A small image classifier, trained from scratch.
Model: 2.13M parameters, 64-pixel images, arch vit, norm layernorm, activation gelu, patch size [8, 8], layers 8, width 128.
Rows from block 3 of a small image classifier, named by matrix and row number. Rows with one number belong to one neuron. Each number is 500 + 25 x the weight over its row's rms, rounded and kept within 0 to 999. All counts start at 0. Numbers have three digits each.
Before each neuron's rows are labels from the 100 images, of 14976, where the neuron reaches its highest value: "strongest on" is what is common among them. Only what is clearly more common there than usual is listed. The data: retinal OCT scans (Kermany 2017).
# fc1: MLP up (model.blocks.3.mlp.fc1.weight, 768x128), inputs 0-127
# fc2: MLP down (model.blocks.3.mlp.fc2.weight, 128x768, transposed), outputs 0-127

strongest on: finding: choroidal neovascularization
fc1.543:532510482476443514541539489441493505503444461533504497499496486513506553462508547482522481505470436486488525521512502529495481523474539486491505489465487540465490507483525511522554523483492498548481489474533510479478505511497519473488501483504554506472484534510478523514530516494483508464459528438476487484494504521479499483502506514506512515510470495503503508493471528511501479556527
fc2.543:493516525509542510506474475499471516502510510507516529510508453461514498593529458489520499503519501555490491494497503525541499524486457539478499467462482493479532481457531515500449508491529503457516492482515499489534533529490516471547531504509453511510481494521485479474473556498450492496489490499505515490477505507535513542483529491473489483485539483496532509460518508495464532490498

strongest on: finding: diabetic macular edema
fc1.351:462485562515476490477493538505438468474458504501508528549538490486503540499538530508497498501524485504498504494478525499490459476488488481475520505474498522487553516490507481512552457507512493489509520506527481463492491427498486541486532478470492504492500468517514457503461506482534521462493471526539498486518514493504512510545514515536479485520498501484496512458513518457535512475550
fc2.351:492469495519477509503495482544516514501514524532461454475521501424497523478479480491534485467460487471499521494482506473492518552492547533480454557531475496499486515513482488483450489521532500513493480555460495486547482501492479518492517561519516489498514455532491513494537562523512506542532495493505495489490492520524489500513499493505493512490522478542492464537500487480482481509479

strongest on: finding: choroidal neovascularization
fc1.295:518528514521506524510476469555491479484498505497467547495546514486482485498545485494536482490491522498476482497489525488502488498533477525537491442522492476526473505474513479483493450535498471502513554540546519497489487485473468495478554470495452439478496499550541495503506488520489541498501523440487536513520509474486495480537508545510498520483475518510493498510497494482505532505457
fc2.295:474508502505467482514492512498528479494529498499515505519512525514456454531459489474508538476496488524502525479567547473486485538500499448472477516490518485470494543537524456515475544498526496462490499483509499492487536492490480533476477515513524483507494533469487480457489534498505545489531478519534470454522530490520510505484504439483509556481483474469504500503498498473539468465517

strongest on: finding: choroidal neovascularization; finding: diabetic macular edema
fc1.162:512553497513487493538508473486523476487487524540459513494493516472490553502495478490487496516482518475514493504484506499494500500526449494447496498517507474499527519494532482492528492519500496554484517519505448510498544457468491540468525499528469512500523475493512482477504409536460506506501522531535541447537503505491484490553488533507492486499530530467522481539503520492480501501535
fc2.162:510503538538483485488473521492476471498506500453519463493514476465494503478554510509528515471494500477505517519485530469445496466481494518499500551513488521457503450515474516526540521502490497554522507474503477466478517464478490496496509521431553510543514536516491521474481519448526483485528497480469534538514512490535532485497507496518520477485508496546492508483492543531477498470499

strongest on: finding: diabetic macular edema
fc1.442:503473493547535475505527492544476507509468499510509547451524533507543527511491455502511474525480535526459498481474539498437468525501504509481501493476494477498559508530469534479509542482505541475483510506538497516487524457523473535485524482480494518497523478479490499506463518482501468482539505506487514526498483458493494514485446479501505492499540478475488490495478473502563520478530
fc2.442:501466478521522484458498511543520538510496546492458466498488522489497491467515489471517527523522481449481487479499501524493495505524471513504500488491456519522490497453474452503525497541528478478467514501447508533481478444480521492475522509501528483479513518478528577457546532501536542519524485546513490464518508509528484520508519465502487509531494510538492479485511489476492479504530

strongest on: finding: choroidal neovascularization
fc1.585:507523470466460506528506514513479453499508452574516523498534500555468496527538516524527485526451491532480498480521499514513491530498498510475473498483474485507480488490489564504507506517515527527474491474529482484539509506514456521508473448497547486496493508501478504491502506484437481417490481463477506474513501523547532482486507498507496516467492494485521467475517505482495516508516
fc2.585:471527486460497511539495494435481520509519516497489478543487448494491519476518482470503531497540495531503503485487458514522528523481489501506514481520543497538521501498525474496464476525505484447497482457479483506509521523535477495527534514506467457542509481519492483522480525512506551475507532491494445444527497509492479504496514453504488538480471532483486488453510545483508507539474

strongest on: finding: choroidal neovascularization
fc1.725:519481483521501503503489526464509474464504531470563516484503488543481547542436481485492499504482522520507497537478479510459480484522507481514455538525497492519525467499518540506454485498506494515527503469488465487516522468499532492499475470493515476495560457478517468465521460521503451538493496510484502510511472483535461482512473496508474512528497507501473520535495526492537528544534
fc2.725:499497510467498487525483496532445500465463430499488513480470505503524532477518514508505474481476518511501463476506519477492499496465479530463517537498500503475498456515509519485519477488534545495517488474512534506481501546460445508516524484542491479497507541473542581524506510480516564478527523521485483517524482523487509484480497542495519450531514503485493526493517478489513481484510

strongest on: finding: diabetic macular edema
fc1.208:541490484508493529473525500512496542464423504553525486507518555492482497535491478479478512496483511512478502502543484512484489499502482533511508480509468506541473512500488501484552518500492487466487511486528479504481559481517503522489497524484467469506516511487492490489532447472530502484468500544525525476474455467438503513556510506508468496532518469486545490504470536498495514518538
fc2.208:501506473499488476499506534507508495505505550439473512511470508510504536462478507445536457474492497506505490495486497478460470486516477479496523590504506506492482525488506474516458544503471514524499466507535501519527524510511471535469531500451494509477465491501537495500502504466546521540523507507505519537525479530486503507499468518442482517487513473521537494526468505517529480463529

strongest on: finding: normal
fc1.622:461529477504484515513521523494504515514477492516514457489522560498473491497477483479506515529512489465471553493483505515468473504469492494519484593500455499482503531509487512507509502530504516541483494468482509474528552527483498523496471518491524525505501471462444553503465477487473484490535514547491567475504489498453514493464524521505438507483493488495507509499505504484497489508486
fc2.622:473509481476549505505460480504480470472516495487478468476481465486489560464525518479494536469467520485508507515518490534531510468508529500515506514513485516488499503483519461510502520491486483532521479521475480478533489467502501468570566515517555522493506519544511481519505523511529446515520490451477506515535489521469536514546512489508535493498475481536463482520524474527514532501502

strongest on: finding: diabetic macular edema
fc1.137:465457536474493452472496507524459531450513476499530496508500470485505503471491474463455489520502502478492475512503432526464485479503468508485514537498494469515529477478517520507451497532482529504466524515497488513551483517479498505509548486522497511461429474507542494526486509515472541483496503520538503475514503517495499483492507543516528511474480523548495475491536481461476514530507
fc2.137:487507504496481531481505487497488504532497558492498476494504476481497554529538518473500532497493520508493483509464521500511529550517523543494478552502501490528518516539454496499563459486480505527481517517464520468543496487483472512555498480492472506479492455451486490491468524450493521543509506513507523472501486482500448490506489477451512525497514514513434496511461482510520496470492

strongest on: finding: drusen
fc1.334:496530502478490478502496526483497515493506507501523490451494551467500500495532541456504516481499498500568507484533498521524447480513548509508484499479513550469474528468479507504532492539541487469500489498547490496536499520525494488464518519496546470498533494547516516515503502519511523478542523521462487437531505487467502486493486492505449516548526518488531522508447489483525498505476
fc2.334:501439501537513521537495475504482480515497491464480493553496525536474458490496500462507469504496476499512463504503548407513513495471488491513508457489507481490516522499513486485510502520489497520480493540504511533505451531509492511505500475530507505494475501477519456443507513503495481509478493464522518524508525487501565511487505430495560459468467477523509523508500533515511503506512

strongest on: finding: choroidal neovascularization
fc1.115:484520543469516515513486469495460512507490514482464467523482478514487465487547515479509496486489486501493480486512463427493505526490509484486492500485497508489487518464487506495546486512473447530494452444487509508469507514505497523515463504493475525497486525506536510508482549470504563481523506474493508507513494543504526417529471481563495507484503514520514547479478493531499517521468
fc2.115:535482497536465474500525533456540482503496478518508560486506546506523500525487534467487452530499475516497504542441505527497503495510504488520520477517488523480481496521495482508487502515492527499494509468523483474534526511527526505497511484468516529514484483440536505470511458549466484469499471486533517455484539451483490526536500502505495502500524492502518473461494562485516476493547

strongest on: finding: choroidal neovascularization
fc1.635:510456491474492494518486497485503488471518502546524503498474497499509548536506512563497507488489469525491524535512478481502448487517550550497476534459528544471485528504490564481473464512507501509437501504506483501481502501496498496500522514481519468551498499527519486446483528519513489494500508509500470483491529526523493492494524483558527558512497462501480438522508523513476494524486
fc2.635:499510544503478516520505534513485516500473546499473486453502459503509510516511458473511478510513499464505494513557523524487499462529470509559526498509495478491529493518470467503469464474487505493552479539453490487505549493543512482493476525464460505478499524442513505517513516523489482509517487495482481497501496502437474546527516494549450499474498499482495542525505500506501507454479

strongest on: finding: choroidal neovascularization
fc1.0:543468513477530502490504521473509508505472510523515541454522485493483508511474542527523503463468516512501514531508491514495486499514533488499521540469518503512530503457522463488479445473508491524479499503516507458515472469554480531511482523498440495506537502544477477447492511504521495494504488524478472490456486510503518514531534514532473498492505474445516482487574462529480503469477
fc2.0:502516482497460484499500492529529503482482515509563478486476455493507520512494476463458449512515493502502521515490529483513484523458507513542525468494492489485520505496494513523487557440494555481502514536486479498506481497532560476487481505455516516495522531524488554504524501493546483521547521496519489564471521493476508472511489504486473523470481478479525516514518518499476562501479

strongest on: finding: choroidal neovascularization
fc1.560:479538543443527511492502522518514476536490452500506544490531543450543507477487498514547479475512435450514500476490492493497494513490449510473490518500487498496472492510514475493511458483494526502509497476532464504513472493489484499488512480509491454505514520475521472447521506489473501426506522523478500520508551514505469493494498477484506515530521532477490464465513493535554497482491
fc2.560:499463523520503513508475511504514475497473483503515479493509506498474438510529527466505524512473510475522462478518492480480506483479489508446482498507476513481537449466573554516471510486493496543501500516492544522482511461536482488487504550509550491549540514478469515483505485503493518504461526521492485458484457500530524463503515459533474496476514498494472513497549548492488488497503

strongest on: finding: normal
fc1.696:489516482479491518504494511456532470587510502505495457493498456485500453506506494524509462477479487469490505505504501512505544509506519502517498520508508496480521539512514449526488472470505536471503502506507494471466506568495510493536464526491528484487459531492472504567491444487526501514549496490532512498467504537508523517512537491521548517485507510447497508510517483512540481509468
fc2.696:505466489487469518506476519521495526482515470497491452485474532508492516471487498465512535535520492476519513545516494508491506472484522469504525546506517520494484501486488494455539479484496485509458510528500483531436455489479554477463532495496507544467504498494531529453515474555524458555530502533519489564486516512512499494517477495482509473507492467521525475530495468533510492480486

strongest on: finding: choroidal neovascularization
fc1.250:517496530520514507523468493568459441493509486514543537523542485469496473514485505470520458493471505475518506500460479518524502528465490459450476463481520498461484503530490527524514500521563521447482524589507474481484507481510496514546501498478514517535532501495506502524500489528473496499512510496501475497454490500499484524485471514509517494495484510505476463535512493492514508480465
fc2.250:535509490453503514510485543500476512508493489492469445506488521472480446506481518520515502490441494488514499498467497522479509523515496515489531501510494482522456570489518501498497524497484475490456489483522519514536493495470505495466487503509499469510468506475510530498547473507585528464483549549481526534534479511514478490511467485511528542543478475500553499483486491463489490502505

strongest on: finding: diabetic macular edema
fc1.52:502495490449470486491506530499562502543552491499507519473487454473533551510483539480506494514501513475535482495488534487532482519521457505511466458498495473499507528510540484507499474495505478492503453500505453513479547481493509492512452531529472520550501479482552462484493502471472450493465477467533527485512499520534472515494481482500498518463500498467488517522510481487500514548508
fc2.52:511525494507474516555449492485467489495491510542536497507518497497519476521490447473516529516516471474462478507475491493504504473509537511499462477470503491495537502526560530513489496493470503465491545473471478485482496511496492473476496496489520469506490517463436545505483567502499468520491503427526504534509510480561523496475530491466522508471478484478495507504487529467510491478494

strongest on: finding: diabetic macular edema
fc1.751:498472516531472514503502538543520500525497515528475496523458535501521496479484493490497510472463522500494476467493460483504541506491477487519475524524538500488508515495538526510500470526475509488525497524544491523518489489472530505445520526507508434480456535533492500504495533492482467468512472439548485486498509481520468511519519515467476507589527524493466479511488466538504504490502
fc2.751:511518508510503494512493507456496463505485473465509531534517525536496450533531475476532484541502519538516484476517502475497487546517503510504506463527479537491512526522559524524504523481504499561529529500418481514522473476510477503511469493510483486499497516448489474471512531512464465475522516474484500491481470485518528515502502478486507499443456501493550499481527523485507523467478

strongest on: finding: normal
fc1.236:466467520498520493497487432500457503499518486454498470512486496486494525500499511529474455514506519516516495438492488541515467500504503512516521491520503468516510503520495520529448479525458514497479540534526456521512479502492447480488493499506485477489571461507499483481524475497502500508517566497528511504536515563523460485518492547512513531513514474475511511488463519472524467489507
fc2.236:527506525478469507475507480499480493497516458552472520470494505495521447560522503512520499482507507496513497521549498519525492492500527494494495495543509499513488486497493507501559486497478494519492511448530495477479481493508456463514501550510489474525499477495498442469535476556465516488415517514554494513479489490481494540545511502482473478519486497509537500466539476473487516482513

strongest on: finding: drusen
fc1.720:542540507509488538517488472482481485528506514529532496506500518480500533519506476512511527511484521516472520542566523557513511533498486470483502481502540452538493506488476501499506549510465468464522492522487471494443523481478514485510512496537503499473517529503480521530479447473509527499483526453475494466461490475477518516518495555519512496502487474506466494454517529520457516476528
fc2.720:509474512499516458487462498457532455496514461490498512482472484497481421503477531519517480517477497540508496459506518502487501523479499520487514513510455510497537508522456452523471476477523523546489526519493510544540535495497504514491488556508498510526467501477514467466534491532524482494510517500553518488479535497521479508503515516482482558501471515477456509535448507481522514489486